config = dict(
    train_examples=39062,
    noise_aug=0.01,
    input='log_mel',
    tokenizer='word',
    encoder_activation='gelu',
    encoder_inner_norm=False,
    fusion='prefix',
    decoder_norm_position='pre',
    grad_clip=3.0,
)
Rows from block 2 of the audio encoder of a small audio captioner, named by matrix and row number. Rows with one number belong to one neuron. Each number is 500 + 50 x the weight over its row's rms, rounded and kept within 0 to 999. All counts start at 0. Numbers have three digits each.
After each neuron's rows are labels from the 100 clips, of 14976, where the neuron reaches its highest value: "top examples" is what is common among them. Only what is clearly more common there than usual is listed. The data: synthesized solo parts of chorales (CocoChorales).
# fc1: MLP up (encoder.blocks.2.mlp.fc1.weight, 768x192), inputs 96-191
# fc2: MLP down (encoder.blocks.2.mlp.fc2.weight, 192x768, transposed), outputs 96-191

fc1.503:380530478521475455467549488617516434580454511460567509511488554483539479589462481569543521416494483494454458491559455605528501456459432548427478487514449545448515529584398563470602535394446546455415515477538441478574484463446546455518502429489432494510481484522497532533560478575509435533
fc2.503:577533586509519526482493521486548479533517440561468633548498426561413450503463425478456538511575477513478508587543492489467450459567498571445439553465496510495549577510526488484486460615513590455474492485423481563434501532533505501524466535502448554460439495505508437556460518535468501547
top examples: note E4; trombone; note F4; note G4

fc1.446:573517556390534539515598447460472504484459566442508422411523501479593426539499523508525453523542570425424555429558415486442488525486478497395509583507537485462419577464558458533537503503479577507564460522481442537516481504471449499561484429546528550425510444460466486485470486462442601572
fc2.446:522529534474484495495547547456497532433458516516513466463568532408494444533530582504458457548475488474550533441609454511526642544469453514486483492552508484476482480469473503489539525485470508514488476479556458435538467581514507499486518494507510450409494487536559463479495387506490621569
top examples: note E4; note D#4; viola; note C4

fc1.469:607542518455542391443460458522562507537533533416460498621510524580588499513405519524466542392459356502389495487449609482489483503496602546460452538466506499514440512456476406494611508535569524432512526525503490445542593460465417524517544510528480608489481487485500425497519395481533578508
fc2.469:468419399552482545449485485501561537509496466421491535617541574537433540531488456516523506515387406502457470503428547533537535492510503593528502421516524481532487476447490543572507557512509478506546523536558563505535501542554513485553647541470582540446609537524671558471469478474505541398
top examples: note E4; trombone; note C#4; note F#4

fc1.710:472458563411484472462576516572537512528521530486499509543573483484608462459472589591551419437554483485520560508511541553510487512449490476514482603490462586451492568611455509454501482443551589444474544528547491454481432396463451391502482441566498458490453451492443463571565506605521513493
fc2.710:514622589411544456498569499491561474382515539447426514497511514450606466507517521493479459477669586517556633462518465410477469517426483555511543511517554476537504542524460451448473497493501472443565450472480438500509528504449408539485473441549509484465498559466458476414480538507496653512
top examples: note A3; tuba; note G3; note G#3

fc1.519:462513463505410516607537444491466481449523361522484526532562432553455510442521460501500598472536506517523505514536504470501502531492476415460495515454486530551502432478528568482484446549526396525532543490470506552414524524583588557515490484396463485586520476450491479529483569413505419521
fc2.519:491543612393564500452546520537565513418502538512522553395585487450587460428528562572472513516509528528556601518501460559476523551462473459489573570523502564529483532525490478470422476463457499512552494528434487478447417398451506489493394431519498424446463441444463550600496554543494483489
top examples: note D#5; note F3; note G3; oboe

fc1.454:488487491535451518503476423474515417557537540445397499567490559524445521533470510446587495457559465464429480431445560467539440454492453588498484485462522429474438448508536439542530505467514518484444486556611576437439513486493433458557590447495425509486481487579533465505507390581521523497
fc2.454:523525499572442548494502530509499543420588490540564509597516551459487648528528498496498461547475583580557500470474498412426469459546462587542476404568537538517539532493444480522419461478544492491569505452466586483536449555557506488437492551519536448470549490503509514426505574473462592471
top examples: note E4; viola; note F#4

fc1.458:479485549467512537475559536496503550478495450548628524376531502435496492435547500550493487554479539514604588513544419556469548506455453463590557526591502581560491492548525560451391476489478468526521465493449445541491410465512564474502428468519511436419531438496486535546444529533476479463
fc2.458:560510388585447544488498511440447445470586494478491511600524540519437583561550518433488497536472465546507496540501465496477503454554494559489506464528483478540520518403447489554450481497522497501500497468510486565527511548582441426483556533517489486389521551531564501454434523521416533459
top examples: note E4; note A5

fc1.141:412551534512548557430535536501510511547469511503506489481549509489450586498587565551491446550405515499545631469450465465455545529560455502534513440540421501524527510412537510518463557556471397466634456507442463494404452590455484535492525489472532539461544580510471546430424543558462483508
fc2.141:618616532484495543488434477513472530563486418494413521534477556442422475592508442516521484521569515534480477575541463494402498375563468545379527454485473513536489515495471540518484503620581504491508528540581484516606493534546431477496515505504483498434492526537594421518502497539586436373
top examples: note E4; note D4; note D#4; tuba

fc1.219:537495442536510459545568543403440496504459430492555536458415511574430568507506505470464580473466493501478500597553454580483534407542433430494478487566465588524495440511467556500454542488413392570526540481493522484564530521456603510513517454466536478514576513428628569561527425482476525518
fc2.219:494581475484603534465516588461521538562613491445528528554539500595392472538501519469448503496645554605522546454482484492524503453502441538434562494561506487431529467523454431512473554502502433467555504472538584488553534553494561465447526558494463449456539427443500468465504463537505530434
top examples: note D#5; violin; note C#5; note F5

fc1.210:499510448562482433553486522512405482470371547477523566557486447573469518534474480479486566448529567401498535537527472572434447458426500516467486539457513506579523541547519564459490533421427560484505444474494417494587572417514500435476476442567498521468464485472448539466576508532531594535
fc2.210:476404492534518487484433478474580454476567465542482522617563479490357524566458462489587520492527529537489509522502470549447407549526483579530514381415519499539439405466519474466488515540520465550429540532481514488434556561560579512451516499549454479532468492421496503441468487578466531574
top examples: note A3; note A#3; bassoon; note B3

fc1.155:516526458578531547488422538464463514514553507459434480531460583499383469569454419417458448513497460508478395467461493446559519433593531573433494403513536377491532498416529480572497463620565537527494496460547529466556553593508486563455609547509520554502539594487574488406459492461497575449
fc2.155:592556510584514448465449542447497464557543457510414503600453508542447477515464423475489511479509391396406421547479510448562471361577554564426395494465543448496526515470556456435549471598552563469462476424489487517535565581553458464520517496518532566453506568500508466456549492451467545489
top examples: note A3; note B3; note A4; cello

fc1.372:620500467437497528506508515516542459466481617442555425510535487519621473523484497489512462535500520437492561441460493478486421543441496501399474499500528514406526592451551471520569531437519585480504509501571477449530510544387455523494461501460556549479470540534455476519445436527416648532
fc2.372:431507452558448568559509516487449521466453545541494511432475529457529512527474530567485445559425461500554489459577457492470590527459485533399480549521449451417537528513454519514481518477462534496452502570560456467552505499491404486474489448521537453463548508523573456457520396513560570538
top examples: note E4; note C#4; note D#4; note D#5